A small masked image model, trained from scratch: encoder num experts 16.
Rows from block 9 of the encoder of a small masked image model, named by matrix and row number. Rows with one number within an expert belong to one neuron, the router's apart. Each number is 128 + 32 x the weight over its row's rms, rounded and kept within 0 to 255. All counts start at 0. Numbers have three digits each.
After each expert's rows are labels from the 100 images, of 14848, where the router gives the expert most weight on average: "colour at peak" is the nearest of a few named colours to the mean colour under the peak. Only what is clearly more common there than usual is listed. The data: regions of photos with short descriptions (Visual Genome). In brackets: how many of the 100.
# router: slot weights (encoder.blocks.9.mlp.router.weight, 16x128, trained with AdamW), inputs 0-42
# up: expert up (encoder.blocks.9.mlp.up, 16x32x128), inputs 0-42
# down: expert down (encoder.blocks.9.mlp.down, 16x128x32, transposed), outputs 0-42

# expert 12
router.12:148117122131152124055122155102102084124139119157077147137156065155101087078111191075154148105103089085149161171108143198165163156
up.0:164112138089186163181108165073155120104131063068072153131141149150177104141078110124083116063156142177059132150135116140133122148
down.0:083161098157104083153143100114074126150120207234216150137103157166136181142187147145145125144089091162151159098162139163106130129
up.1:079119141093183073124120114115067134110181106124126122116076117148113132172105049090120168137130158148156076130164083115116137181
down.1:110133119145028180122149098115145084167090149141093169158139127108139125060108171130139112111145098167106205137108122131161073123
up.2:143121160131126160130171179122133159071090031103126114171118202096127074178153064137111167130153162111139151166132141123168132108
down.2:061139136115112120151153102182152163140132142171177144141109115171140191109117167112109113117097039176097099099166137120093141160
up.3:120159102130112163111136185189192117108144188102074138162147181139123140130102140123143111110160149121141179111095120135110127104
down.3:161084112099129068136132103149082073143125109166150097112130108120159108086145101158112094137092188147126096120123132122133154159
up.4:130088070137143093111088102148145161183124124154156150138128205151150089126177089149210128178123161126108162125169163156164122096
down.4:149133164086087178183129178108175146085179096047158128130129079131082155125120132112104169100098105100112074143128119096110131131
up.5:145156116149102100091139115137077134135090084100122122121179124139089161087114172127129101093146179112139177073095116106116059126
down.5:135111118098125129172128129130169133136170164154105100117086122127125139158148121127164152160052091164148123198150110128157223135
up.6:110150155133096083109218102162118129123186094104146128145094085129150153126119125105158091126115098125120116125114131187124127119
down.6:088128105140136129103066166137098119139112142127110121091179119095139085124110131160165099126092160152091149108156088093107128190
colour at peak: black (37)

# expert 2
router.2:081093097140163135139171135140110102128115136146124109158185106135082091132108166173174064145120169151185182098068177141119167120
up.0:155149087104106098127165088139077136116145130141125135136126108056047138142171153119151088194159119164179098116112096127096083188
down.0:123189136111128156134086152168145140129105137107083136143068111206172170116108126106056118061182154139134162132143173122134181122
up.1:203131127125142069151107046107126104108085129154167070134141074106106164117146194128111077160150103149107110138099120128113122126
down.1:119105164133145086151120122142111109112150179142095117137167144141161184134081110092116126110114118130156102140109083149110163042
up.2:121142157107162077131037124133076085113178128147121134084140139163143111096103084105080120112161085112125112134134095106133184123
down.2:146103125152102138074147084172146168142115150173189090152112108092119126146169138138163138078079127178166148111082120185076077144
up.3:146147156129165156158155115128179164125155145089090159182125152102187168130115193126146127129126151107119097146053128124066104117
down.3:159147064102126098096106184185071073147068109189156132107126143126118057147150110134130112161128124101115150141143155149143133132
up.4:134170074150095060102139156137192102125106098146091165120156066090096137129165127139116098162083115178162145086056136117105167114
down.4:137125117150148128106161053108038172135158129134141111165125202138177162155130167123138113128158177102105106172115090170096107154
up.5:109152106165099162112138129148094108114135150168065090161173092103204112125117167150151096115127143139112177098102123097046102099
down.5:117111107114190084119110100136154129085112123131125139076111130116078141150140155067134106129111116057178137133138167188226126170
up.6:133120097149135158101125129148144140116164149124063116120147054111146131105128148149130107103135139158154104113057124112101101098
down.6:125126175111182078085149085133117077130065092137129113150167125096115139157137120111107120195141145093116192166116081186144136166
colour at peak: black (39)

# expert 9
router.9:087138062201162138146096144175072094128083148078103127121124109119124128124125135120157150172095125092084149131147142136191145110
up.0:166110094105090121161162094107126153067102133108100143069116149170116157100130159127038120130124117092167216106066145170118125104
down.0:097190118159170135126100145169130155161119185167156138181147097115108126125112156114182087152077154183159061153174169134086153111
up.1:162069102173113164105061164127119132143105114116117111102150162101127064131115133122153129191109146133100117155145163126121153122
down.1:103154117104143065156158127110130118170119116127140129133076125150146161133181098147073123054164127136172102073112116093122122143
up.2:105160109145145108158116153106078148157131111131193127119109170148064109117118062123172101176151127157187188138098134156176138101
down.2:158142163092158116116147154156182082134160169108073125167132069130112200083164183148128161090091127151122071136121127102070123104
up.3:133107100093121145150153108085153173044131123048095149142107144077164097109065137127124133124104130169171120163118105133135114114
down.3:109141115161135120147114128092126092123173131214160157087207127144094137135172092165189141110137120101119158080152154114159151130
up.4:158121132114198125125169153114116141130092161129104120150069104160137173161129087119069129157080123144075106091101109116121124136
down.4:106105154150110082102122106131104098105113132153136115116096113089134067078121093098176086132174131116128156148189114098147115127
up.5:118114127167147105139141137108205170177110125159093161153115086118066137132111136115190114099121151169140134099156129085122114107
down.5:173162105062114202187147168152136103103175109126162138125155198174189160175161095131104164129139143138116069161132103110092160116
up.6:083091147173157149117100124101099130120121124114124130159143150102128054081092125113150069136110170122141157162174115135116119149
down.6:159151104099145105152196138177148110193151140128134134115116100145141199167189109155149187138122117164140096082070125109155157090
colour at peak: brown (60); black (32)

# expert 1
router.1:120140073156152105095140136166166147177078071125124096149116136142109191118191104054168150102186153166144106137087139112116104101
up.0:158134100128118137144199124107123150139154082057125093104160191139156133143110153138085190090150100158100164099133134112114156154
down.0:131131171133128094114117133104115166169101175193124148171135072134115113094165097117169061183109127079160102130120109113166111085
up.1:081133121127141217149071060136104110135066111128159081175166174105120102132127162138202122107129126114116143127142124089141130093
down.1:133116139086131137141102054180155201107159113129120154171147060092102183121102122159125096147145151089156116160093129144122178180
up.2:177179063143074117123142101145123136147115117115105102095154113105135173128133136104080165066139132125182117054070074104100093125
down.2:108106154097188143097149129109102133130172155099116143135063079155095088129110119123093085127116161123129128178197139179169186151
up.3:182175144110156074127106147147170182132106095151137182148081121184089168154146094079182083115121106181142068137085154173122091026
down.3:126108121116130207157126145101131085085153151128117122079152175152132120141105138095078140134118153139075127117189090095071163167
up.4:127138115119163101200161129181145099137077156154112143155136155140153149081153092077115051138180116136139202066135101127052124135
down.4:107133174114145116090159113120056160142153144134123162096120134124144138112097128174165172159127134116158078206111170141174130135
up.5:152162081121088147135177126149128105165155146123128130150154159125071147175103177086083133081139087151153104079096103078113119104
down.5:140153197138131136124081162112151160082140115153142151058131111189162134129181076139162118119101187164129083180160130175121160172
up.6:173160126155137101136106090064110100134126120122172047094137110082171170098129135142138108134101092145086111153096116162163112205
down.6:145146157104140054174112112116171105195132159117150096097124176129170186187111068155115099139152131121164083142127101087147127151
colour at peak: black (77)

# expert 7
router.7:140181173076093177167064141139150146115154168157162157104086152144154103090145120163130149110103116103122095151183080097116127130
up.0:073186130104180124082049156170068168123144135096152163127070163100111097132095093152101092189136123117100135198159154138174137154
down.0:116105097162082092166207132189191131168120092202154149088166137200178155101125109126112122080155125120090103131121081115116082091
up.1:120123107087132169147141090066172132094167103143099056138114063072107120104072140142105117113167103166204170137091159119110120115
down.1:128129130137148056120140105155098135149120133150126196165156093125118149142211165145122148132094141086111129106171079124169118129
up.2:118100079109168168157099100149139145125176144106112150108071156146099129070191173101082125139149121136169105130139105148107115181
down.2:120120134166084092102119198061102156082125139122124097181134083147154124173134098148157076118115110102142137126143146104197091093
up.3:100150132132130095088190102126118174156067142119104088131128122100069108098189097186150143089139111148153163090117140076166036088
down.3:086108084144094128150094100144129169139120134082072088136120079043070116084148120165126170098134100107167151112119104116126110118
up.4:171106100141093083136135099169103124146114111185110127114090145156108188180139153100123114132178109141140135083117121161084137035
down.4:140131173072134180124161133171180116086137105073174179112105118119123079082099136140128154188139111121182113133143173110067132161
up.5:164136121153082135114151141114110123086151145124077055155188145155142173157133145133141124111148136155165156125081133118109082119
down.5:097167165114113157103099075147148120135155119101115095124112094078084110124140111184145127115099129130179149147150098167166200155
up.6:148097110102185160146077155136122145119117124126172142106007170145140086169151110152130107110126098090121121132180141118142169111
down.6:159103134121094149174086198070133163104173116138141161103213155120130132086147118131161124122148107140131156140124153088115070154
colour at peak: white (71)

# expert 8
router.8:113071101108148090126133158157107131209131071079091114106195143118082108199123163108103130129073096124102184122091105107133105137
up.0:169164213119140106129120138162091113107155133117124129149089050096111142130155174093145115122136129082187114148129084129106139134
down.0:090133075094140137111113101131242139151097110144138147082146092101105117131053166189071126118097159162149120109114136115173097169
up.1:167118101114165107089159134101129127124163097138093180141134126112088087126143173080141170147146119090115084171058133097088124169
down.1:115121122116107170092105131115093133164128121112150092124157144116064155131216135173169141127122116151135149192136082140144133102
up.2:115104156165153142130173129113146175097091199146113108094105158076118135112122165128170074151166168149155095142125109170089138179
down.2:133147093109103116087130136178141082135185050110114106196168151160164144109197108108131159114135115080097099121118122102130130109
up.3:146176123122158085108092148091139164109118072115177104119097167151083095173149157109172127107104089137120125165161201141190141043
down.3:110115164129069115173162153158186132149125132165133152158152130126135164113118119115120148151123163192092066092111102105029103201
up.4:144149118151140062146168126111116097147162145139086138100121096118168106104090106149159093154173168090082133124087056152123135179
down.4:121085151109149202087082156162158152116099098059118115187137114028069111155128171162136134103095065115178127152116085131112155083
up.5:140121120179158132140086069111112183162137121146087185181126073143097076108125108150044141105095158190162144109146104154088178212
down.5:119175166094122089171090143149155075134103149070113102104106075116080168144110145097164149097202110113123114124059124096207094126
up.6:138078091121158081108189091114176161124150159145134167143109151086111178103150153137115137159143080143117134152136179145091111151
down.6:122171148115108189148092187137105128064111097102151112105130133208116113141094107092126115118134187083149119129128114117165166062
colour at peak: black (60)

# expert 0
router.0:089148070176196101129090117180149164186127125100118117155158075140079098111144161168097096127127124134129147083111096190189109109
up.0:141146141143132107108105130092133215170100164155141143085113129117123100149127065111160154202181147140105142141131159174157075154
down.0:143116128105103151177106092138170073125180106100148156099176179132078124101133177155090092082066115092128077111118132074082114120
up.1:079081127130097147102136181169104162117143135115077179136138121165098081140125123110151179114128135083119180076116141156122176076
down.1:139172107141151093136153069086136104147126207159131094079147139111182161141093145174131096125135094130120098144114091094072084130
up.2:078116177162146124180117107113169164129099215148143131080096132110118202074097183130217111170117097117135144116125130172115117127
down.2:208099085116111141141155111133123103092159034122149110165145173139128106169123085117021166070159148119145072105131167069179126097
up.3:219128173151146114156100146107179170160083139195090172165179084143108128133097128110150089168107144148142090141162102136154128119
down.3:135154104059115129154144146137144122041158132131184149073107197123131159157143149147075196061157128171160086119108123087078118136
up.4:151141096131126173112169048144122198084155119101137126113083101095113099106050167133188131114146154160129127077087118109110108167
down.4:144102129156146057119096150128152116166082138151108120128159142138114188123190138145092123113091077109132174127158128226159127088
up.5:091156076186130117076177165144099112197118121127116085128074117188118131125157129069083110099151150119100072109147118135201145186
down.5:135141122134104100110208093098131088104134146113069166133187093024123154147104112173124129106127135130141176170136128161144139186
up.6:167137145092068141085142144149142127081127125102105165171096138135125127127165108122138129144110159138126170130126130090130117147
down.6:040095123144157145145138087128090140167133126123146144071106123154180140146070147087072129122155091142112168128158125195145139109
colour at peak: black (42)

# expert 4
router.4:144050075149160107076163124155138131113082047112089114189180113179111188130138216095174093114190138121091158150131163110151102137
up.0:108097203097156149175073137072120173112125093139134146149146133102057088133105102164142108101084126139133182177136095100152130124
down.0:154153086154109110127219134139128087104125154132137106119115175150201121161139109103085159096148119138114073076117145099087117139
up.1:154168053129110120161151155163122107122103156056081131148128158125151145094123154102112118048134127097116121072100129167143131113
down.1:163134211149165155084150122136089092151133103169152122143126123135073172143145118114088151173144164150158088151188135126138109133
up.2:180080094123136160186121135127133130089124116117108100151092134156182141208092127137055148064090157072164062094147099121149147129
down.2:101140131116107130105162091128065082138156113146134139149144107176101103065130089157165110139158151133082189137144138111133163139
up.3:178100081096133123086117127129143170144201128174078177167153087145105122144149122129207083104101155093127129135155116137132076161
down.3:122119133149161115104141201117119136122128083144079163173201076092076093155074112132158139114117104111156130109131205110132113115
up.4:171116109129121078169093104143165105165116150138075122167164066140107196069084113127122152162124120179106186126159062124079158118
down.4:128186112085117105108181126082080183139128140111194155141104125103105097188166147098099123088132117081179041138136150134175126160
up.5:158167059098093132126146143131127112149129142098157151112104132129100062183115169053090117078100099119130070105108161136119126160
down.5:078103175119156153161150180127065136140141114147088113143101114148141216073139106173146128173182168137111196152167076123151115061
up.6:129160110102173107115083169138117133123147134068200107139091131188104173138135132109119079088153095125073121159155184092212139093
down.6:144114154139122172162173107114134127156132122162096137144157068118164136118157150110161127185139179196115149106131094136032148154
colour at peak: black (54)