Rows from block 3 of the encoder of a small masked image model, named by matrix and row number. Rows with one number within an expert belong to one neuron, the router's apart. Each number is 128 + 32 x the weight over its row's rms, rounded and kept within 0 to 255. All counts start at 0. Numbers have three digits each. After the name is the row's rms in percent of the matrix's.
Before each expert's rows are labels from the 100 images, of 14848, where the router gives the expert most weight on average: "responds to" is what is common among them. Only what is clearly more common there than usual is listed. The data: regions of photos with short descriptions (Visual Genome). In brackets: how many of the 100.
# router: slot weights (encoder.blocks.3.mlp.router.weight, 16x128, trained with AdamW), inputs 0-127
# up: expert up (encoder.blocks.3.mlp.up, 16x32x128), inputs 0-127
# down: expert down (encoder.blocks.3.mlp.down, 16x128x32, transposed), outputs 0-127

# expert 15
responds to: text has "green" (26)
router.15 096:125136105090095141128136116076088188085109088126210123134114202123123144158142157094086157097141096094101116121142143087086090112122147145174094118082130064165101157169114142167164068136148165130181151120128167135162059147112101169202111121134142116136110095156125136093155171090054126154121140101136083107115111164204062099102110143082123161133151143157131125152067143128162082123127
up.16 127:102118192105160115163134132086178095098129172156128148096116105099115172093137137149170122201125109165158177151123131126116127165121131172075137122165119142066144093174214117112165077140085103144106121152086122159153078178102133112109130097149113183161166107129088098211177135138138151164108108103133153078127130094073140123103065097154088088107125192088167096147105083162097117128118
down.16 109:149178116084153172104136142073122152122110118099084069112092177116124087150150159121090195130175132103174095118138166069112145114119170127135105080095078114170102123166138111158138135132134144143087092122160141183145015133163132190187085156168108130142098120090138110101112127120079154126102170090115112173149123135162156138125121154120144103134129163078127137095056134111150056168185
up.17 097:078139075143102130102085129129155115163121132123145121132115129116096086085127174181087105110154130088043113169115141164137176160087111139125104118109135165128059120091125098169192147128184175123135082128125146144096052129095075177111116110218133113160134140128083132095119148063128092138158131131102195135161144174194104104072167154125144121165170147167134162093148153094122137126171
down.17 089:171148129164143151141122186151252147198146095116157112114114154176135152126120109157132109079119145143118049117114127172119108131124117104076183146108125108169178127118122085120079158138187107191129169078088104102102118128099155108116126091130151087091157099086119164104093086146122074098131132123112164136127127112099194131120139114142106136228127182147144072144127173132150137095105
up.18 095:106184166040128122129121150099084117086128125160152089184155134109126098129167125122159143162132140159127106107109160090193121095098122074106075158172079128215117095138103146165121182115141156072108094163124102118087101092102196127129143110108170197128103086098107159211106134133178174141075087112156108090146117110124106103124125176134144133167157116082127146098137102156130158134078
down.18 094:056116156089146083075170106136083059141130156156164169098144087138133137151150115161137103090112120105136104190165081091153110221101100190129139134105163156104109090095079120117132172137143089135128067124143101143146107168082128130120071140137141181120128168156150157192095145136135144095102081114100134171158128126110164119155153154184102155128138103133099142120084080135169099200189
up.19 097:042115154078142160063126143078122171098138074136147159160130167084092125137131110172179073134109112153095197110151139178162126095082138161080107128136134104123129168117086120155174154181105149171086140086155136156114166113130136149140158135131135165148137120087113174183105176095157104177076118121076173158109152133148127092149115165164137162070139078112105091095130052102133149106095
down.19 107:076143119105078169099168169145122134088068165181112108101138199100135142175141098113187118149054164142109097112143140103111120148092154109100126135130106143160255086174120108144113136103103102154115138121141084145084110139190153157094116131079119149175105094174110126179091105136148099168108143123088192106147168114112137156140101127136133147168138076092164165164143143123125109164112
up.20 083:095129101118133144182071109205062094101148124122137059130159155146128181146082095176138118158091156124144146136116140123121194113164128141105120090107169171155088142111157072136094150137182129183119140122120143119114097131126126112086096128135054087095107116100089116111164157083147166064116097110153099088109106127183126150149147065105207184130128074180097102135159151144153152184134
down.20 091:128183143122120143165213109131103138164149118140121189095085089125134083139118118114173082096135108118147142110151110173093094119154208158189170138128129103098108166173120134157115088166110116137136103052131096164120151157085069143159179146090157065132153088148118199170137132087090094141132136147124091147132108153091142117117098149124024096091107168106151093126128094144144077158121
up.21 091:088098116139117135110116147117121158178132190146084140084137120159084110066183160132143092146117158133173174128130082130135134193136103167074183177181121180083189158123135139079150096146059120136142129063127117122116150161103095138113174135160130151157129150071137142112117156142109070147150116118157156102107079132078137104168115105121074173126095124072144108192137077146084129052106
down.21 102:061077160124132147160098048133094125037159097070128051118071167124127149113168156154111165124070086138178156104181126153121167123127123132123115096114130137150137141152149113044136138112112147155133150144120168161184098107170101133172102125141140172133104185166118087135084139121126217150097115113127071151082140084126117151158154052145127117122143154168100131136111154130131145146153
up.22 059:184149163113097149130149166136105130094149146143127152110131081040158134147143118151177093085095169088111076117132150175133161191128110093163151127147088138135167133146114148091111160100124164172135143169136158135095085105086125131217117101099116179089108151152087116166122127167113111184135065196119085142141113078113097137123173145114094135156148065153109202131064142115072146126173
down.22 074:133133111126126133092085162087130133145118122080157100161142170198143101110101142093124074129157097112168194085155139186220144045147116107085153124180139149125116083122127132142081113173128087123163113149137105127090143081113082164179153089155150135118139141117120144092082080123106155162202155075128141111141147144119105053147103119170116094166174138092169136117117162084097179138168

# expert 11
responds to: text has "water" (27)
router.11 085:132171161142153061123108102131110135112135121143119110101144115069081172114173154135193095165129028090163136175137088121126119131103111177144118157102124182148120166127093131126154131169149167131140160111181057086113109092074103103149050129144142169176179192174142129141113111094142112106095102146128106103090168192124106173135154109170116178196119105128116159070107120162132124141118
up.16 099:108142139133141121137191047096106122098117076149104067107107140156152149142152126163166088150167110107142156199112090096098082080121142133167126088184106114177156085104111187206165115167116144116131152103174119061119097151095136115136128135112125168152114120053119135106098137170109112100123114133199133122131205112118158123161078190126108093142168097114166186123117133126123070087122
down.16 096:134131148121075100158198118145156119097097180223115113048164101154182111123111119149129097109090167096127027140100082118118138122154132131126065087116162112056140086112161093108160149196162169097099130146114169161141139136130101111127116164108188128108089138113097145148153107145143085169100075123129133126099072121108131135184163140144119109158128086145179146105138156120166140174085
up.17 072:109073136134083133186162098116098148074140112190110155100156120115112095154119129176163126111160192112139106081106135124151098091141123094129127100180129071077176134140142139072119126137134161120134179094125153159076182155075195088132133126069139122095109117115133132150135090196160095153167128126150196133145100132162061110092075181096165133113102096128153101134113067103100191162097
down.17 085:062114175154105119119124153125106128140113145155165088144172093114153123123137106147164097087062064109132154137146149118170148085154128122082069107109033157111147153114091163109154083147154145170151098135173070153132113165176079176137075135150145136174130155150161168118092148076109143156154129093122153129166111108132189148173159134177121157063113102108124162090089140040159141111155
up.18 108:149100156162133113096111097141130104123147162087098143140102172139180105114138155132130171169167166128159164135117110080127100094149126066142101146106142082207135144136169101178167181145153143120131112168125059102170127118136211164033094143143102162125144083166144141170154045171128169119124148130137103153108115143110119112053079096133069083096089116103114151138133129097150082154156
down.18 113:111174150131095134128137195152117159092124102136171113100154106138052105146118090210140113124105054126095098128096175105160146111153096184111145184152155107108108108097074154087077148202175108173166161071098106141092128115154118106138167100139096107127133090076147170155147101090150167123190089146149095096119191105121156119202107151146136173161100124115127156107117145126126100169156
up.19 123:160138129134121127131150064154065102126088081141130109148111103140126144076124149163152125192160082102098152163166140120130168132175125184113150041079130157113079141102161143181152121176105103151099122152146114081125088193114134164165102133168110161111111179094136090186179168085160200125090110133133117080104121123108063119147127142122104161135095080101148150084064106157144087165144
down.19 125:144105119092087194144050138160146177176146142056091089124119138173069114070179123123130135067132168079128113096126169136088124084126141139138143149129117116082161164170167108150081137148144126110109165087130159197107133165204090131154138073106160161103105110076105093115115098175157093113173130159085132185093135106086150181121136174136176154111099138148149093145116154097132120118123
up.20 191:152132106112170095111145120153079083093097135120124176077142068143119159127157172125187130151099095110128155174163110148107155162118139072149090101145150106102149118132148152181130051191104162117103129093122096138121089169152144149128044153220111148111091167105159139194104182079112156112151113132148125126144122130138146109208141099140094100113139112030140163117158077130151131119105
down.20 164:132132140131131116134114133186106124124145138112107167149162123175124150116147180093144091139095155111127104105208094106122177121187144064127133124191079117060135139140136173170123086167123159106151126117096099176039105095162124126102063167152117132115116162158145092141064161128072143071157160171110122167149128124112150098200135073142137156121127127090044128177153102088158138159103
up.21 077:160136141125139051175119117121137065082197126125104125140096116159107137126068133203079150151096082145190132136108154080159097074129098166158119092129129169108176137162167098107129140113145131093165133119114136111158096143132160115129147162163158110161085093108092136170178113059158179132108153099149104100127139115134137098154067133173114080043119103128141089224119144108120129160101
down.21 072:124198092207128169112122124134160182190181154202120104084082102090121141142111148108115149116154142151076112125133085111082086145125200134124173132105106150106097137104122136176140121144150177110108142107097103107153148134129091131145130123142122085105182144168149122059117118181068070097140115144176112109129134181107086099186128085127080151145125118103121122069087158207154133087158
up.22 084:141117035155119097116178106137175125132119199125093176088116147160113165179151117100148177176146133074139102182135148083117100124137182119163132149139093178135067158140134124167101076142146141076091110166119087082160144139118171179102119162066173094138141103094106106140139096164096137133139129145138125050173110155125146130129081106159174133124091195064096085128119142113151088114125
down.22 088:113095133101153140134119123099147104140170145140143119105109114099155114112139065197105108070081105170096106124067090203156147098089051159073130082134164106114158119131201120114188120185091101148170184115078112139125099127168081173127171151121138105181097171184140109124101128103161123157164110123136129168102104107185095063134122108131105071145106110159145145111176115105091138096102

# expert 12
responds to: text has "sky" (77); text has "blue" (51); text has "clouds" (30)
router.12 154:134169135152143122130152179128137158116163171159103058096142123127143138100178135130153132154102204100114078102109112118069179139112144159086146161195137176094181041131167124110089124137113070163112137140119068133069173152210092114069106160131160146106119109113111131111130087129126134125090103112152106103118108143057148160209122128164127108107135086145094147120145150146177127192125
up.16 107:119122138093087098111124104097105160149121111142128153115112106134149116090096074149145143140166056128159137110085109136148087075111180190115168101072116144191112167117143081109128178140102106155124120174155138174118132155123145110137163103048135134142105079166101108177138104110201134157107085188081149124108158152128112180067085181145133197143076093131136107093091092157138144122204
down.16 109:093085112142098115125096099090149172147149117135122090099100144102106123138118088171133136154133114118116101150115142131141117070173158172122140145085160145196145139165111107083154171076115069154121167153131118137130118184153136102149121082021134196103062076133113090131131082155190119171138061192124157119128138152088155189126124168095136170166080105172138071111096137120150114149162
up.17 095:081137135195141100114151103127173124131117175094105127142180165085089174052174095160099156176141165120155067055110147102112168127060146139142164134173163137109142129121068093104120156141176127099128071082103095171146150106152146073145136147119087158060161104130119178161128171101098124171114150103139135099111123111092153124138169129143128118127171093133102112140122147144160105068216
down.17 096:139140116098125141101170171123080191106110113190128134070105074164144118184108151097155121096080090143095181150126133153138105179165129123089128195100085090145123104148167145129122093091105094167091142136161154086103098155116093176068111124116164111181088115126108075168109093175124130074129104186121106164180108137109114146156094131136154167136097150159157162092165152132126152183039
up.18 107:223181105108112126126136100114163065143178098128145139135142125154090143078072166178084120093133129128156133165174146154132129100146117129114178150135102097145122074111184194099135144073134107173094156160154111132104149146185097133103113118135146111137102071157099112139112176127095131146115110114097153052176125136063130129102120156152109136109145096218087097147170039144113157115097
down.18 104:014101156156143122084123166121098163141120144127105101140102109088171117211166096101141150170108153160089093118063133088140127152119124142142088141131141159109130165140087071146116130200127137106178097102066130134179091121094173137113127147089084134128207160127152177151132090131156130116115160114159093176101094131164104087135145097120149123155115167033128154116091178117129109141150
up.19 074:184147101098110180125151109119110165104162143146131128135142141124102090101109165159148163099143118111111101086162178139085170099094132146147125154126153116196147153153092112104141135110060150142111097133152113105105119142094111160167188112079109124168084094093100215110068055094133080125229095106124125106188126162139207086169099106113127167146098135087138180135126110105145136159163
down.19 085:118076145172124103172133166156123120130042082148142115086128132128100184144127103126151122173093104153118207137112073117142100161189157091147149084123061172040163105110131127133137135132121153157166152120146139185116140137167110073103083145121138134085168151173186058116134175180122149135066165130137143190064181131122076159094141110154159109125142150131133097102129135134130115146112
up.20 102:173148100058119161113084099110174120103088140118155116102059151140144153136125107095156148159132164186099130078070123096166196110123104153103151110127136085126147152142212135139112154079185122158043194103167152120091073152123115097156109073130125126095122181068130112138072080133177172082118116175119103112138120167102176150110148174151124144136140131146083143140150114140167159132137
down.20 111:089092138169121100150172194125106123153162117156099159113195116138094096122131132173090110093116121089163104170168115149058054136160125092143077155144110163151133125122050134108119086150076130077198058156094079154161140112125133120050145198123095125154140065151138182148183135100087076164116101119129140156126137109125117116151090109132122125072098126131165090100131140144101111140137
up.21 112:169079145123121131120108131152106201120245190153106158140174095137195152151181159100121141116098165153099114082130138090163180131157106148086147156156101159136181120159134173104097111095144090134127111110130162173101106157098194133125130132097081184073072122148078129086110167143094130089111153100164101173132169109083142111133097111130125100116114094066131135083126165133110098147096
down.21 105:064180099192136117109159160106150078118038074115122101117083122141053140098090112131138125154161131109153147134151121182069108139101137118161141117125126084130113131095136085110166136150126162110124116139114063092130144101153053108117153143156174051177181136116145115180128082103156153151110095175102121098122084127143136151120150185118139157144170145206142150197129116159119172137169
up.22 063:211076140190119171071145125135109165193121096123073128170135129122196151158066083078105087135151092069189180167111130111146152136167160127148140155080124117075127143116127136114143140162126077119200133115142111108096087146128148091114093106114110082108100096167141106138109077127140123136190179139145123132147103097111183114098089084133100152098154079088110138145150125092170172163108
down.22 084:185102121156134079096167177120109127073090106220146118145118126089177131135089179123181120155106120102144120110124096133108123113097183115095138117097205182135202117085183140086088093094128062156130132155167141176109111169098154124071147143182174147134161143164099132154150166113138103130129100091172141060109087118101164075115135075167128141124143112131121142141136148147105156076098